python train.py --translate=0.12 --norm="batchnorm" --hidden_act="silu" --widths=[96, 192, 288] --block="basic" --attention=false --upsampling="transposed_conv" --init="small_normal" --residual_init="none" --batch_size=64 --warmup_steps=320
Rows from block 6, named by matrix and row number. Rows with one number belong to one channel. Each number is 128 + 32 x the weight over its row's rms, rounded and kept within 0 to 255. All counts start at 0. After the name is the row's rms in percent of the matrix's.
# convs0: first 3x3 conv (model.mid.0.convs.0.weight, 288x288x3x3), inputs 198-206, a 3x3 kernel for each
# convs1: second 3x3 conv (model.mid.0.convs.1.weight, 288x288x3x3, transposed), outputs 198-206, a 3x3 kernel for each
convs0.70 105 [ 92  96  86 109 110  98  93 113  88 152 144 140 159 138 123 143 109  98 165 147 154 187 145 137 139 122 113 172 127 127 182 127 133 159 104 105 110 117  85 118 123  95 111 108  92 152 139 152 165 145 143 145 107 100  64  64  47  70  72  64  80  72  78 145 131 121 125 131 123 110 119 141 154 133 136 173 133 122 146 114  92]
convs1.70 152 [163 168 173 159 164 172 157 166 160  86  92  79  94  86  77  94  84  88  88  93  83  97  87  90  99  89  99 101 102 104  96  95 107 105 107 113 162 164 176 158 172 173 154 162 172 100  95  85  95  90  85  97  93  92 156 155 159 154 157 151 152 157 152 141 148 155 140 143 157 130 144 152 101  94  87  95  93  85 101  95  95]
convs0.71 104 [105 102  79 116 122 113 114 113  99 153 143 146 149 128 128 125 103 102 168 156 151 156 136 138 121 109 115 124 102 108 125  93  99 110  89  76 123 116 103 126 126 115 115 116 115 174 160 155 160 137 136 124 111 108  68  66  56  92  83  67  87  93  74 171 155 140 170 154 156 157 155 148 164 158 166 149 132 131 114 108 103]
convs1.71 147 [167 165 154 168 163 157 167 162 158  79  85  90  82  86  90  84  86  92  88  87 102  79  90  98  90  88  99 112 114 109 108 113 113 115 114 108 166 163 162 168 163 157 167 170 154  88  88  98  85  91  98  83  85  91 158 152 143 166 156 145 161 154 147 149 147 146 140 143 153 145 151 147  90  92  95  92  95  99  94  90 108]
convs0.72 100 [ 95 110  80 111 120 101 105 128 104 143 147 159 146 149 134 139 134 108 150 154 147 151 160 132 137 127 109 127  85  83 126  92  88 119  88  73 111 107 101 123 147 107  97 119 106 154 169 164 156 175 156 147 157 125  61  64  61  70  84  80  84  89  73 143 130 111 138 142 122 134 131 148 133 135 136 136 143 117 129 118 100]
convs1.72 141 [162 155 156 160 168 157 166 157 151  92  91  91  95  87  94  87  97  99  94  98  92  88  89  93  92  91 105 105 112 111 115 115 105 116 111 118 163 161 164 163 166 163 172 169 157  94  96  91  94  91  88  89  91  94 153 151 147 160 153 147 162 153 140 137 141 152 135 146 155 135 145 153  95  97  93  98  95  93  93  99  99]
convs0.73 103 [103  95  73 107 109  86 101 106  96 139 131 137 156 142 131 142 115  96 154 139 137 155 143 129 137 122 110 176 151 163 184 148 153 174 137 137 107  98  76 122 128  82  94 103  94 159 140 147 171 143 139 142 123 103  57  49  60  75  66  74  74  71  77 160 165 156 168 179 186 142 156 177 155 135 140 145 142 134 135 127 109]
convs1.73 146 [159 166 179 155 155 171 151 154 162  92  94  83 101  90  83 108  95  83 101  94  81 100  91  85 107 101  88 109 104 104 106 106 101 103 111 108 159 167 178 154 168 179 152 165 169 102  96  80  99  87  81  98  92  82 150 150 168 147 157 165 152 150 157 138 148 157 141 141 161 137 147 157  96  92  76  99  92  81 105  92  86]
convs0.74 116 [128 129 141 147 128  95 204 184 163  90  91 122 107 112 129 127 123 140  99 104 118 115 118 137 126 141 146 103 119 131 118 130 123 140 149 137 113 104 116 130 112  80 192 163 149 100 108 133 112 117 127 141 133 139 152 171 175 181 167 155 221 209 195  98  94  81 105  82  55 179 150 117  86 100 113  96 112 132 126 133 138]
convs1.74 079 [144 145 122 145 144 134  90  90  95 100 119 150 115 104 124 166 171 170 103 130 143 116 111 116 173 159 159  84  95 114 105  86  90 180 161 154 156 141 108 151 155 132  86 101  93  98 104 155 113  90 119 171 167 165 142 130 114 119 123 146  59  92 107 180 191 143 184 207 166 119 136 113  98 112 161 116 101 123 172 161 161]
convs0.75 112 [129 123 134 148 137 100 203 190 159 115 115 146 122 126 144 127 139 146 112 121 141 119 120 134 135 147 148 110 134 140 119 139 136 140 143 141 111 109 112 137 108  88 183 169 148 113  94 130 105 109 121 126 117 141 147 159 168 176 165 161 219 215 197  86  82  73 104  85  49 188 152 110 115 132 140 129 142 160 137 147 160]
convs1.75 079 [143 134 119 142 136 138  85  97  92 101 112 138 108 102 114 177 168 171 104 112 141 119  98 120 173 167 156  64  66 100  84  72  80 156 150 138 163 145 114 157 166 148  82  88  99  92  99 138 102  93 115 180 160 164 135 134 112 112 125 129  74  86 101 185 171 141 181 212 177 127 122  96 101 103 139 112  99 109 185 161 160]
convs0.76 105 [ 98 134 161  63  93 143  75 107 127 116 110 105 116 109 117 121 117 118 115 109 105 103 102  99 124  98 105 111 123 118 128 118 120 134 128 118  96 116 158  56  91 137  62  93 122 116 118 127 118 119 124 134 123 133 104 139 191  76 110 153  88 104 142 109 125 149  79  89 114  92 100 109 113 111 109 117 103 114 124 103 104]
convs1.76 085 [ 96  97 111 103 100 113  95  86  94 153 158 162 142 157 145 163 169 161 162 167 164 161 164 151 161 177 161 145 142 149 144 126 144 141 159 165 108  94  98 113 101 107  95  89  96 163 156 168 152 157 160 161 176 169  97  96 103  92  95 108  91  95 110 110 115 112 130 129 127 133 111 114 157 161 154 159 156 149 169 173 162]
convs0.77 096 [123 140 163 110 118 168 114 144 171 116 126 108 121 124 102 124 109  97 112 112 109 106 103  97 118  92  88 147 126 123 135 113 100 135 104 110 108 134 167  93 110 156  85 139 166 110 117 136 107 134 117 116 112 109 145 152 190 132 137 203 127 154 181 115 126 163 115 117 135  98 115 152 117 128 121 119 106  96 124  84  98]
convs1.77 057 [101 110 128  99 120 126  92  98  84 169 148 136 154 155 131 160 170 170 172 160 140 158 140 132 153 161 168 172 122 108 149 111  93 112 113 107  95 112 120 103 108 125 112  98  89 174 138 145 174 162 140 157 184 182  82  86  93  70  94 107  78  75  79 103 160 149 130 157 152 152 134 149 152 133 114 162 145 139 139 168 180]
convs0.78 085 [125 116 150 141 106 121 138 112 104 112 130 122 130 124  99 128 120 100 119 100 102 111 106  98 112 118  88 124 122 124 114 111 110 104  84  95 119 111 145 134 111 107 142 110  96 129 138 131 133 130 119 127 130 124 145 150 175 153 130 127 158 139 129  77  69  78  80  70  60 110  64  52 104 117  91  81 103  91  99  92  80]
convs1.78 057 [118 123 109 119 127 127  96  70  77 129 157 157 138 137 138 151 145 155 123 146 157 144 151 137 161 164 159 130 124 136 134 119 106 122 124 117 138 114  99 107 119 129  97  93  87 147 138 156 146 145 132 160 167 143  84  66  57  75  69  89  53  54  92 141 139 116 138 148 145 124 146 134 139 150 163 159 145 135 176 170 177]
convs0.79 107 [ 89  92  74 107 104  98 104 108  94 159 144 169 181 135 145 144 104 118 156 143 167 171 135 143 145 118 119 175 152 151 163 147 153 156 122 135  95 110  81 105 108  97  99 104  81 156 130 159 159 120 140 140 110 114  64  55  64  78  69  76  81  77  66 135 121 118 120 126 125 120 116 136 156 143 152 170 141 148 135 109 124]
convs1.79 155 [164 167 170 162 166 167 157 164 159  91  87  83  88  83  78  90  84  90  95  98  90 101  85  93 108  97  95  96  98 104  91  99  96  96 105 104 162 167 165 160 171 166 160 170 164 102 102  82  98  94  90 101  92  93 153 157 156 153 155 153 151 153 145 138 146 157 138 145 157 143 147 154  90  87  82  93  82  82  96  89  89]
convs0.80 106 [ 96 103  90 121 114 105 111 121 123 184 147 170 176 130 135 131 106 117 183 144 165 177 151 141 132 115 126 175 153 146 163 138 123 129 123 122 119 127 106 137 119 116 121 127 113 179 161 168 182 140 150 149 114 122  80  71  70  99  89  74  74  72  89 124 123 110 123 116 129  95 112 140 196 147 164 188 145 140 139 115 111]
convs1.80 162 [160 162 170 160 169 163 158 163 159  95  92  81  95  90  89  98  89  91  89  90  89  94  89  91  99  91 101  94  98 108  99 107 107 101 108 114 160 164 173 160 173 171 151 162 161  94  92  85  97  93  92 101  91  97 156 156 155 158 168 162 148 163 153 137 142 159 138 138 155 133 139 160  92  92  81  95  83  88  99  88  98]
convs0.81 130 [130 118 119 123  94  62 157 134 102 113 121 121 109 123 118 138 132 136 105 100 109 113 110 106 142 149 119 132 130 161 127 126 140 174 157 160 116  95  92  89  75  40 152 125  96  94 115 121  95 117 110 149 146 120 165 172 162 142 147 136 191 170 163  63  27  24  57  23   0 124  76   9 128 121 120 132 121 113 147 140 129]
convs1.81 146 [115 116 100 107 108 112  72  75  88 145 152 170 141 150 143 180 180 178 143 154 163 150 150 142 181 181 176 111 119 128 112 101 100 153 146 131 108 102  89 108 113 116  79  73  78 145 150 166 144 144 150 180 184 175 104 101 106  93  99 105  64  74  86 132 114 107 141 130 123 105  99  95 139 145 159 146 145 142 183 181 178]
convs0.82 109 [ 90 100  64 110 105  90  94 104  89 155 129 128 173 134 127 138 114 112 159 147 140 165 145 132 146 114 110 162 139 150 172 154 147 145 137 124 104 108  74 118 112  95 104 109  87 158 130 143 176 139 141 144 112 117  63  54  62  78  66  74  78  72  89 149 144 123 143 134 139 119 133 148 155 135 134 170 134 127 146 106 109]
convs1.82 155 [160 165 171 159 170 163 151 168 156  90  88  78  90  84  83  99  80  89  96  91  85 101  83  90 102  92  96  95 104 105  94  98 109 100 101 109 160 163 170 161 171 171 155 161 171 100  94  84 100  90  87 100  88  92 155 157 157 152 161 152 153 150 145 131 145 155 137 147 157 134 147 154  96  96  84 101  87  91 106  86  85]
convs0.83 124 [132 129 121 118  99  93 206 189 165 122 116 122 137 141 143 160 166 155 124 114 127 133 135 134 158 157 146 113 129 133 133 145 142 165 178 154 118 105 110 112  84  79 193 171 143 115 109 118 125 113 112 156 135 137 143 145 162 133 113 131 217 196 191 106 105  95  97  72  57 197 170 126 118 121 131 132 138 152 154 151 156]
convs1.83 096 [152 149 132 133 133 139  77  84  93  97  99 121 122 101 100 178 175 165 109  99 133 120 113 119 181 180 167  70  75  80 106  89  81 162 151 145 161 153 127 138 147 142  82  85  90  96 100 123 121 108 119 184 184 178 139 133 122 119 123 137  58  71 100 192 177 147 166 186 152 116 110  99  96 106 136 118 102 123 185 177 167]
convs0.84 077 [ 80  71  67  99  88  87 101  98  84 165 147 136 130 147 136 128 128 146 131 132 138 122 132 138 127 133 136 123 124 120 120 123 116 130 119 115  74  52  70  79  76  70 101  87  77 152 156 160 130 146 150 132 141 140 107 104  86 118 111 110 121 113 100 116 102  86 107 108  97 105  88 112 152 152 144 127 141 142 126 139 142]
convs1.84 048 [158 160 159 140 126 129  98 115  92  98  88  71 111  93 108 114 118 149 122 107  98 124 129 140 129 150 166  83  86  69  86  91  63  64  81  74 175 169 163 159 136 136 136 124  97 104 113  90  97 108 125 127 130 141 117  78  74  96  93  65  98  82  72 179 182 183 193 181 188 169 173 171  94  99  82 101 118 126 118 137 154]
convs0.85 104 [111  94  77 124 109 102 118 107 110 161 139 141 175 140 136 137 113 106 155 141 142 176 134 139 140 119 106 156 139 149 146 129 144 120 114 113 105 113  85 130 127 101 124 114 104 158 124 137 175 141 133 155 115 106  69  56  66  72  67  85  83  78  75 153 162 149 145 145 161 125 141 165 152 123 135 168 139 135 137 110 101]
convs1.85 154 [157 160 171 152 163 169 148 165 167  98  88  80  96  84  82 103  93  91 104  94  80 101  92  87 105  96  93  95 102 112  94 104 104  97 110 114 153 164 168 155 169 169 153 171 171 101  95  76 104  93  75 109  92  90 150 155 164 152 160 159 144 156 154 136 144 156 137 152 165 134 146 158 101  99  82 105  87  85 105  87  89]
convs0.86 074 [ 80  72  72  90  76  63 153  75  64 143 147 152 124 133 139 135 138 121 133 146 148 143 145 138 121 134 122 190 155 167 173 144 146 168 137 129  77  53  66  81  49  53 127  59  39 137 145 146 124 134 151 113 123 144 117 111 107 133 124 121 178 124  93  93  76  65 100  78  61 127  68  62 134 145 134 145 147 139 136 129 140]
convs1.86 050 [151 155 145 141 150 152 109 106 132  98 103 103 106  98  85 140 134 121 106 113 121  97 129 108 164 144 143  84  93 111  93  87  56  86  80  61 169 174 149 146 133 152 126 137 118 105 121 129 108 120 106 127 125 111 103  83  71  93  81  81  68  75  59 201 157 160 182 170 180 171 149 173  96 106 109 113 112 105 154 143 116]
convs0.87 099 [ 92  90  85 113 103 111 100 108 111 108 132 144 123 147 146 135 134 120 120 137 149 138 153 167 142 150 131 134 156 126 150 150 117 117 119 102 115 105  83 134 115 109 127 110 104 134 152 147 137 169 156 146 164 136  65  57  45  75  73  82  80  82  78 175 162 148 172 165 168 157 151 157 108 123 135 106 125 139  93 123 105]
convs1.87 127 [169 157 156 175 164 152 158 156 149  82  86  90  88  81  91  89  95  99  83  87  95  86  87  97  99  97 108 105 113 101 106 116 107 120 116 108 177 176 169 169 163 169 164 162 157  81  78  93  79  80  88  91  81  94 160 153 150 159 154 149 151 138 137 155 162 163 160 157 152 145 152 143  86  89  95  98  90 101  98 101 107]
convs0.88 096 [ 93  86  64 106 107 107 102  99  98 154 140 123 163 126 118 146 119  98 149 150 145 177 141 124 144 121 107 212 173 134 213 162 142 190 169 150  98  94  68 102 103  75  87  90  92 164 140 149 168 126 120 145 124 111  58  45  55  70  66  58  75  87  74 139 126 118 145 127 139 145 145 145 152 142 137 159 130 122 154 126 105]
convs1.88 135 [148 161 164 153 165 173 151 175 175 102  99  88 101  87  73 102  74  78 108  94  89 103  91  79 104  82  86 105 106 105 107 101 111 108  97 106 159 169 167 150 168 177 146 175 185 103  98  94 103  93  81 101  87  80 146 152 152 148 164 160 143 172 170 146 139 150 142 138 164 134 140 153 103  94  87 107  88  73 106  88  82]
convs0.89 065 [ 55  66  71  92  77  70 109 100  91 162 152 147 130 131 127 115 115 146 153 152 160 125 123 132 128 113 137 152 171 158 116 148 135 150 145 135  56  58  62  69  72  89  83 105  95 157 154 155 132 139 130 130 113 129  71  59  74  82  95  96 110 101 112  87  87  74 104  92  80 100  98 120 161 160 176 135 139 145 135 123 141]
convs1.89 054 [179 152 151 141 144 104 142 102 116  98  86  94 117  90 108  89 117 133 107 100 113 106 106 139 125 149 137  92 101  75 103 102  65  90  99  89 170 172 164 162 167 139 151 130 119 104  87  85  88 108 109 116 119 118 102 115  96  96 110  88  97  99  87 182 189 197 172 180 190 172 171 177  90  97  89 101  98 130 110 127 138]
convs0.90 121 [150 134 142 110  87  46 167 138 103 105 122 129 120 122 127 148 143 122  97 110 106 108 115 112 147 127 119 144 128 118 150 116 120 158 129 116 139 119 126 107  76  39 154 135  93 109 126 134 105 116 125 144 133 135 155 166 174 131 119 105 177 166 164  67  49  64  45  10   0 112  73  36  90 117 121 110 115 113 135 141 123]
convs1.90 104 [109  97  93 110 100 114  83  82  88 139 159 180 146 147 138 176 174 173 130 162 181 139 145 138 177 178 164 116 133 139 116 105  91 157 153 119 112  96  74 114 111 109  68  69  79 139 160 183 142 151 151 179 187 167 116 106 101  96  91 116  64  68  96 131 116  96 132 144 136  96 101  95 133 152 175 148 143 139 180 173 168]
convs0.91 075 [ 84 105  72 102  93  78 100  76  83 126 130 146 123 140 121 134 135 121 139 132 143 132 140 131 147 139 125 144 160 158 153 137 152 141 139 130  99  86  67  92  78  56  79  70  75 145 141 137 140 131 136 144 143 133 120 119  95 112 107 100 129 125  91 104  77  73 126  63  62 119  60  51 156 157 156 148 150 151 146 151 146]
convs1.91 049 [150 139 136 131 149 125 128 113 106  98 122 101 117  97 110 109 116 123 125 131 143 122 125 139 142 114 155  98  71  60  92 103  77 103  92  78 155 143 181 155 155 155 142 151 136 110  90 112 120 112 109 116 135 118  84  68  70  89  88  92  95 105 118 172 185 189 172 168 188 167 169 183  93 111 115 117 101 115 112 101 132]
convs0.92 099 [173 144 155 157 146 102 182 152 132 125 128 117 133 126 111 131 120 103 109 110 116 126 105  95 111 108  89 129 124 128 130 104  99 125  95  95 154 118 137 135 120 100 166 127 118 123 136 145 145 133 129 120 129 130 200 185 167 179 162 137 219 192 161 140 108  88 121 102  61 150 107  79 114 115 108 133 123 108 136 116  96]
convs1.92 084 [112 112  99  96 114 110 104 100  74 151 170 173 157 157 158 141 158 172 138 165 175 166 156 157 138 171 186 144 156 160 129 145 137 114 147 146 108 111  79  94 119 107 114  93  83 148 161 165 154 149 151 132 154 180  91  86  81  82  92  80  93  75  79 110 103  83 123 120 114 146 119 114 142 153 161 155 144 152 142 153 162]
convs0.93 082 [131 136 122 151 116  96 168  94  97 135 144 132 111 118 126 128 122 121 135 139 137 131 130 113 123 111 130 103 104 106  77  85  98  82  92  67 130  91  92 119 101  64 148  90  65 155 157 155 147 147 149 129 124 133 140 145 129 134 113 105 168 111  99 134 118 111 135 121  63 140 118  81 128 116 136 113 126 136 126 124 123]
convs1.93 055 [130 123 125 131 107 110 106  92 112 112 107 128 101 114 119 111 123 140 123 125 144 131 130 139 141 150 159  97 113 106 106 113 117 141 122 126 145 153 120 152 149 118 118 124 121 115 109 105 120 121 115 126 114 136  82  98  82  92  86  99  86  89  96 168 206 164 169 172 181 148 166 159 133 125 136 116 137 159 134 168 148]
convs0.94 100 [120 112 105 123 119 117 115 126 132 180 148 160 192 144 122 141 111 102 178 159 161 186 140 131 142 105 108 185 152 134 170 145 139 134 123 121 116 120  84 138 130 121 121 118 129 201 167 168 194 160 126 157 111 100  95  71  76  97  89  89  80  82  89 141 139 118 142 130 139 111 131 141 165 149 156 177 142 124 135 106  93]
convs1.94 133 [165 169 179 163 176 169 165 156 161  98  95  75  89  79  84  90  90  97  95  92  85  96  90  90  96  94  96  89  96 101  91 103 107 104 108 122 165 161 172 160 167 169 157 156 158 101 100  87  99  87  86 106 100  94 157 163 162 163 167 154 154 152 149 138 135 151 133 129 152 120 136 150  94  92  84  93  93  90 103  96  99]
convs0.95 104 [101 110 100 126 132 132 115 129 139 163 152 134 153 144 119 128 110  94 171 169 157 172 161 145 141 122 116 162 125 106 158 121 103 127 106  91 114 119  95 127 137 130 116 125 128 186 179 169 172 179 157 150 145 131  69  66  57  94  84  78  83  80  81 124 111 103 132 131 143 100 121 148 165 146 143 166 164 121 134 125 102]
convs1.95 141 [158 157 171 161 162 166 158 162 157  92  94  84  96  86  82  93  93  89  93  94  83  93  91  86  93  93  93 104 115 112 108 114 117 118 119 120 159 162 174 165 171 165 156 162 160  93  90  82  92  89  84 102  86  95 154 141 159 150 159 163 156 162 142 140 152 161 147 154 164 136 147 157  95  95  75  97  92  83 102  88  98]
convs0.96 087 [116 132 185 105 126 167 123 142 147 128 137 123 123 126 129 113 124 121 120 119 102 104  94 103 113 107  97 116 118 113 107 107 104 128 110  93  98 132 191  89 142 182 122 144 161 137 136 134 111 127 127 120 124 119 119 138 193  96 140 191 125 142 161 144 178 198 132 143 164 113 134 134 123 125 108 118 116 107 110 105 113]
convs1.96 045 [124 139 137 128 110 109  93  85  97 152 141 142 172 143 176 160 183 180 152 122 124 140 157 149 167 195 158 172 137 141 147 131 131 166 161 138 107 143 139 118 113  99 111  84  91 161 136 132 140 136 170 158 185 180 112  87  94 109  89 102  81  86  89 132 143 142 142 147 155 149 153 154 139 128 138 144 139 170 157 177 180]
convs0.97 104 [157 146 133 139 132 104 151 142  97 118 117 109 103 101  99 113 107  99 107  96  82 106  87  79 119  92  89 111 122 108 116 109  95 127 109  93 158 139 123 158 132  94 154 131  93 100 106 108  92  91 105  98  91  96 164 171 150 168 149 134 168 152 121 177 156  84 167 134  86 156 130  78 109 109  95 111 111  92 124  91 102]
convs1.97 046 [114 101 110 133 137 115 140 145  87 142 184 157 149 141 142 117 150 145 136 159 157 134 149 148 129 139 177 151 160 155 119 149 124 118 145 146 119  94 114 140 124 135 151 117  66 159 156 149 135 163 128 117 157 166  88  65  89  82  95 104  84  79  87 139 118 117 150 149 153 152 119 136 144 152 123 130 124 128 121 138 178]
convs0.98 109 [ 88  92  74 107 108 100 100 107 100 149 124 132 164 138 128 140 107 111 162 142 146 177 147 143 152 119 114 173 140 144 181 143 144 148 127 115 102 101  68 113 115  85 100 114  87 162 131 142 174 140 138 151 111 112  66  63  62  70  72  85  74  66  79 146 128 126 142 137 144 124 127 150 163 133 137 165 136 132 144 108 105]
convs1.98 153 [162 168 171 162 172 168 158 169 164  89  86  74  88  82  79  99  82  85  92  93  84  97  86  90  97  89  97  96  99 107  99 109 106 104 104 106 159 168 175 155 168 172 154 165 167  98  95  87  99  92  85  97  88  87 154 147 154 154 157 153 148 159 149 136 150 156 136 139 157 136 139 151  92  92  87  95  89  86 102  92  90]
convs0.99 088 [101  94  96 110 115 114 108 111 112 148 134 116 163 120 115 125 121 106 156 146 127 166 148 126 142 120 108 212 148 152 220 168 145 203 157 141 108 109  71 125 112  94 110 115  97 171 152 135 185 155 123 142 116 115  70  64  78  79  80  83  82  78  74 171 161 141 180 174 157 157 169 176 165 130 116 181 141 121 147 125 111]
convs1.99 106 [166 158 172 159 173 182 146 161 165  89  81  81  91  89  72 110  92  79  91  97  89  91  92  79 103  99  93 100  92 101 101 106 105 109 109 118 162 165 169 162 161 184 156 165 169 101  94  86  98  88  76 109  89  81 161 146 153 155 158 161 142 147 152 148 153 161 140 153 172 133 137 158  87  88  83  99  96  74 102 100  87]
convs0.100 117 [123 124 122 116 100 108 220 199 163  95 106 117 100 127 131 127 132 118 110 115 128 130 131 134 137 137 137 121 116  96 138 131 100 148 137 100 111 108 104 112  93  92 197 185 158 113 118 125 111 134 133 130 140 127 116 133 141 112 112 123 205 186 175  80  82  73  79  58  67 197 165 125  91 103 106 110 124 127 117 130 131]
convs1.100 087 [160 151 133 134 136 141  81  99 114  89  89 113 119 110 115 176 163 152  88 107 133 120 112 107 179 170 159  68  77  80 112  94  89 159 157 139 168 159 138 145 138 148  83  94  97  79  92 123 125 108 109 173 164 163 143 137 132 113 130 142  74  94 109 189 197 165 170 184 160 117 117 101  94 103 117 121 111 113 173 153 156]
convs0.101 120 [114 149 149  89  69  69  99  95  94 119 119 112 127 119 114 132 128 115 124 117 112 122 109 111 125 118 111 121 124 111 137 133 127 135 144 136 106 134 139  72  54  61  90  88  73 131 118 121 131 125 130 136 135 134 121 158 172  84  95 117 117 110 113  95 119 121  54  37  35  84  58  46 137 122 117 136 123 110 133 123 114]
convs1.101 112 [ 95  98  86 111 118 111 100  86  93 165 163 161 145 141 145 158 167 161 165 164 171 153 147 150 161 168 160 166 166 159 140 136 144 150 162 157  97 106  95 115 111 112 105  86 100 159 165 164 146 145 138 157 167 170  91  90  99  95 101 106  97  85  99 110 105 100 128 133 130 113 106 105 160 158 162 147 140 144 157 172 161]
convs0.102 105 [ 93  93  79 119 103 102 108 114  99 154 127 140 164 129 138 134 103 106 158 140 151 176 147 146 131 105 118 172 145 145 173 150 146 155 129 118 109 118  89 122 112 103 118 104  87 150 137 147 169 149 124 139 115 101  56  59  59  76  71  76  77  79  83 133 137 139 147 137 152 116 131 141 161 127 146 164 132 124 133 112  97]
convs1.102 153 [163 166 171 158 168 172 155 167 157  97  91  77  93  85  85  95  84  83  97  92  83  98  90  87 103  93  95 100 100 109  93 103 105 100  99 111 157 166 172 158 168 170 153 169 167  97  97  88  97  91  89 103  87  93 157 157 163 154 158 155 151 157 152 138 142 155 135 142 157 131 141 150 101  99  88  98  91  91 104  92  89]
convs0.103 071 [ 82  71  75  95  66  84  98  73  59 144 140 127 121 127 137 124 127 129 146 133 145 122 124 131 133 126 133 150 166 173 146 143 146 125 141 140  82  72  63  91  90  65  70  65  69 140 149 135 117 126 138 121 122 136  93 105  82  99  88 100  92  96  84 111  85  70 114  80  64 121  66  75 154 151 165 152 153 147 144 163 159]
convs1.103 052 [160 152 152 148 148 130 147 113 108 104 102  82 108  95 102 103  89 102 111 108 112 120 124 132 119 118 135  97 103  77 100 103  76  98  96  91 178 173 172 152 170 169 140 166 134 103  81  83 117 102  95 122 118 126  92  99  90  95 122  99 105  91  96 182 189 194 162 175 191 171 179 171  89  95  89  99  95 101 104 108 130]
convs0.104 103 [ 75  92 152  67 105 150  77 111 139 120 128 134 122 127 128 129 132 121 100 114 114 109 107 113 131 119 105 113 109 113 129 114 121 134 116 105  58  99 149  65  87 138  70 104 136 108 127 140 121 130 134 127 129 133  97 111 152  96 131 161  82 123 140 102 108 135  95  89 126  85 104 124 114 111 126 112 122 107 130 122 118]
convs1.104 083 [100 124  98 104  99  92  76  73  89 151 142 154 173 160 170 171 180 170 148 149 150 164 175 172 177 180 166 126 127 131 145 126 126 133 140 131 104 109 101  88 101  83  86  77  86 166 145 160 174 171 174 174 190 187 101 118 113  82 107 101  78  77  99 130 140 128 121 134 127 122 111 132 159 139 161 170 165 163 168 188 166]
convs0.105 111 [108 119 113 121 122 129 129 109 119 191 160 155 157 127 129 131 111 114 203 167 153 160 141 141 133 118 117 124 102  93 110  79  72  95  75  73 121 126 109 138 132 141 139 128 118 222 180 161 174 149 143 147 135 133  81  74  70 113  93  82  91  84  75 126 126 119 124 119 146  93  85 117 199 157 160 161 133 137 137 111 117]
convs1.105 156 [169 161 158 168 167 164 161 163 151  89  91  88  86  91  91  95  89 101  85  93  95  88  83  98  91  90 105 105 115 115 106 114 111 117 120 119 172 166 162 167 175 158 161 164 158  88  88  93  89  89  92 105  90 101 163 156 150 165 158 153 155 158 148 148 146 149 147 150 154 138 153 150  86  91  98  84  88  96  97  92 103]
convs0.106 153 [148 133 151 101  83  80 162 107  96 117 100 119 116  92 105 135 110 118 106  91 104 121  81  95 128  99 112 115 124 148 116 110 140 125 112 150 153 125 132 102  65  60 161 111  88 109  92 110 107  92 102 138 111 112 151 155 158 101  94 102 169 129 136 115 101 101  73  58  43 156  89  61 108 101 104 118  95  97 130 106 120]
convs1.106 125 [102 109  97  93 102 104  93  80  94 152 158 170 157 152 147 169 175 179 152 153 166 157 156 144 162 170 166 119 122 130 127 112 116 139 147 129 107 100  84  91 100 103  94  89  87 154 160 178 169 150 163 170 178 175  97 101  99  84  92 105  74  72  77 127 128 104 118 127 116 113 103 101 153 160 169 164 157 159 170 171 172]
convs0.107 134 [112 114 131 113 118 115 133 129 121 103  93 102 107 100  76 107  95  80  90  92  79 100  86  73 100  92  73 103  94 120  79  90 101  66  78 101 112 118 150 119 122 112 136 135 120  98 103 102 112  99  88 117 110  88 124 160 155 138 156 149 157 172 168  78  82  80  84  83  73  91  92  83 112  94  89 129 104  88 110 100  87]
convs1.107 058 [ 93 120  83 110 111  94 128 117  70 157 150 156 142 135 152 128 158 169 157 140 158 151 154 150 135 154 170 107  81  75  78  78  46  83  77  81 119 117  86 108  99 108 132 123  74 142 146 144 144 140 141 119 138 170  72  78  89  68  60  71  85  61  92 146 137 153 163 152 154 161 163 141 144 130 169 128 152 166 128 150 173]
convs0.108 101 [171 160 139 171 133 121 181 130 116 120 123 121 118 119 116 121 112 104 103 110 113 102 103 102 104 101  80 155 151 152 164 150 133 155 147 116 169 154 135 163 121 111 172 111  89 121 117 126 104 125 116 115 112 112 187 157 160 177 153 130 186 158 129 180 153 121 144 111  78 174  84  74 115 110 121 117 104  99 112 104  97]
convs1.108 075 [118 103 109  98  93 114 101  89 104 145 154 158 157 174 164 143 176 160 162 158 150 167 159 157 150 171 157 122 134 121 114 123 119 111 122 112 121 102  92  91 104 103 107  99 108 154 158 158 174 175 167 142 174 175  94  89  95  80  91  90  76  74  83 132 121 121 138 122 141 142 124 127 134 153 149 153 154 156 155 162 159]
convs0.109 106 [110 119  88 126 133 121 106 113  98 169 154 151 165 146 131 133 113 101 168 166 162 160 153 124 139 127 110 130  88  87 139  75  76 128  87  74 115 130  99 137 128 114 116 118 102 169 170 169 176 176 152 151 136 121  65  59  63  77  91  79  88  80  85 141 131 118 126 122 127 108 116 132 137 144 156 151 130 110 122 101  92]
convs1.109 153 [164 159 167 161 164 159 163 163 155  90  86  82  88  92  91  94  91  90  94  92  83  96  92  84  96  91  96 110 117 116 105 116 121 120 121 122 164 162 170 164 166 167 163 164 164  97  91  85  95  88  91  95  94  93 156 146 158 152 156 153 151 163 152 136 142 157 138 142 158 137 144 150  93  96  85  91  98  89  99  95  93]
convs0.110 119 [138 151 157  69 127 129 125 142 144 105 100  92  95  87  92 103  86  88 106  98  89 102  80  93  94  85  86 112  92  87 108  89  88  94  76  84 133 141 149  64 124 128 128 135 146 108 116  99 107 100  84 106  98  89 157 164 167  90 133 136 136 167 180 155 160 157  86 104 106 128 120 119 108  93  99 113  89  87 105  88  89]
convs1.110 050 [120 120 132 118 142 139  96  80  81 163 172 166 155 134 127 140 148 187 153 164 137 131 131 105 154 173 184 177 176 153 135 133 123 130 152 146  90  99 111 118 122 134 125  87  56 168 169 161 149 151 130 159 162 197  77  88  71  86  76 107  86  96 115 115 113 120 163 162 160 157 129 137 162 170 134 137 152 123 136 175 187]
convs0.111 109 [ 91  83  76 117 105  93 110 105  95 152 131 143 168 141 131 139 107 105 164 148 146 178 137 143 140 110 121 170 140 144 180 146 150 134 132 120 109 108  77 126 111  99 107 102  87 158 133 134 169 144 132 143 117 104  58  50  53  62  75  76  84  68  82 136 139 130 127 141 140 117 125 148 162 144 129 168 136 138 140 116 107]
convs1.111 155 [161 167 171 157 167 166 152 166 163  92  87  83  98  87  76 101  85  86  90  90  85  95  86  89 100  95  99  98 100 104 100 103 109 106 103 111 160 159 171 158 172 177 156 168 166  91  93  84  97  93  89  98  87  88 152 151 162 154 158 158 151 154 150 141 138 155 132 141 156 135 142 153  98  96  86  98  87  84 100  94  98]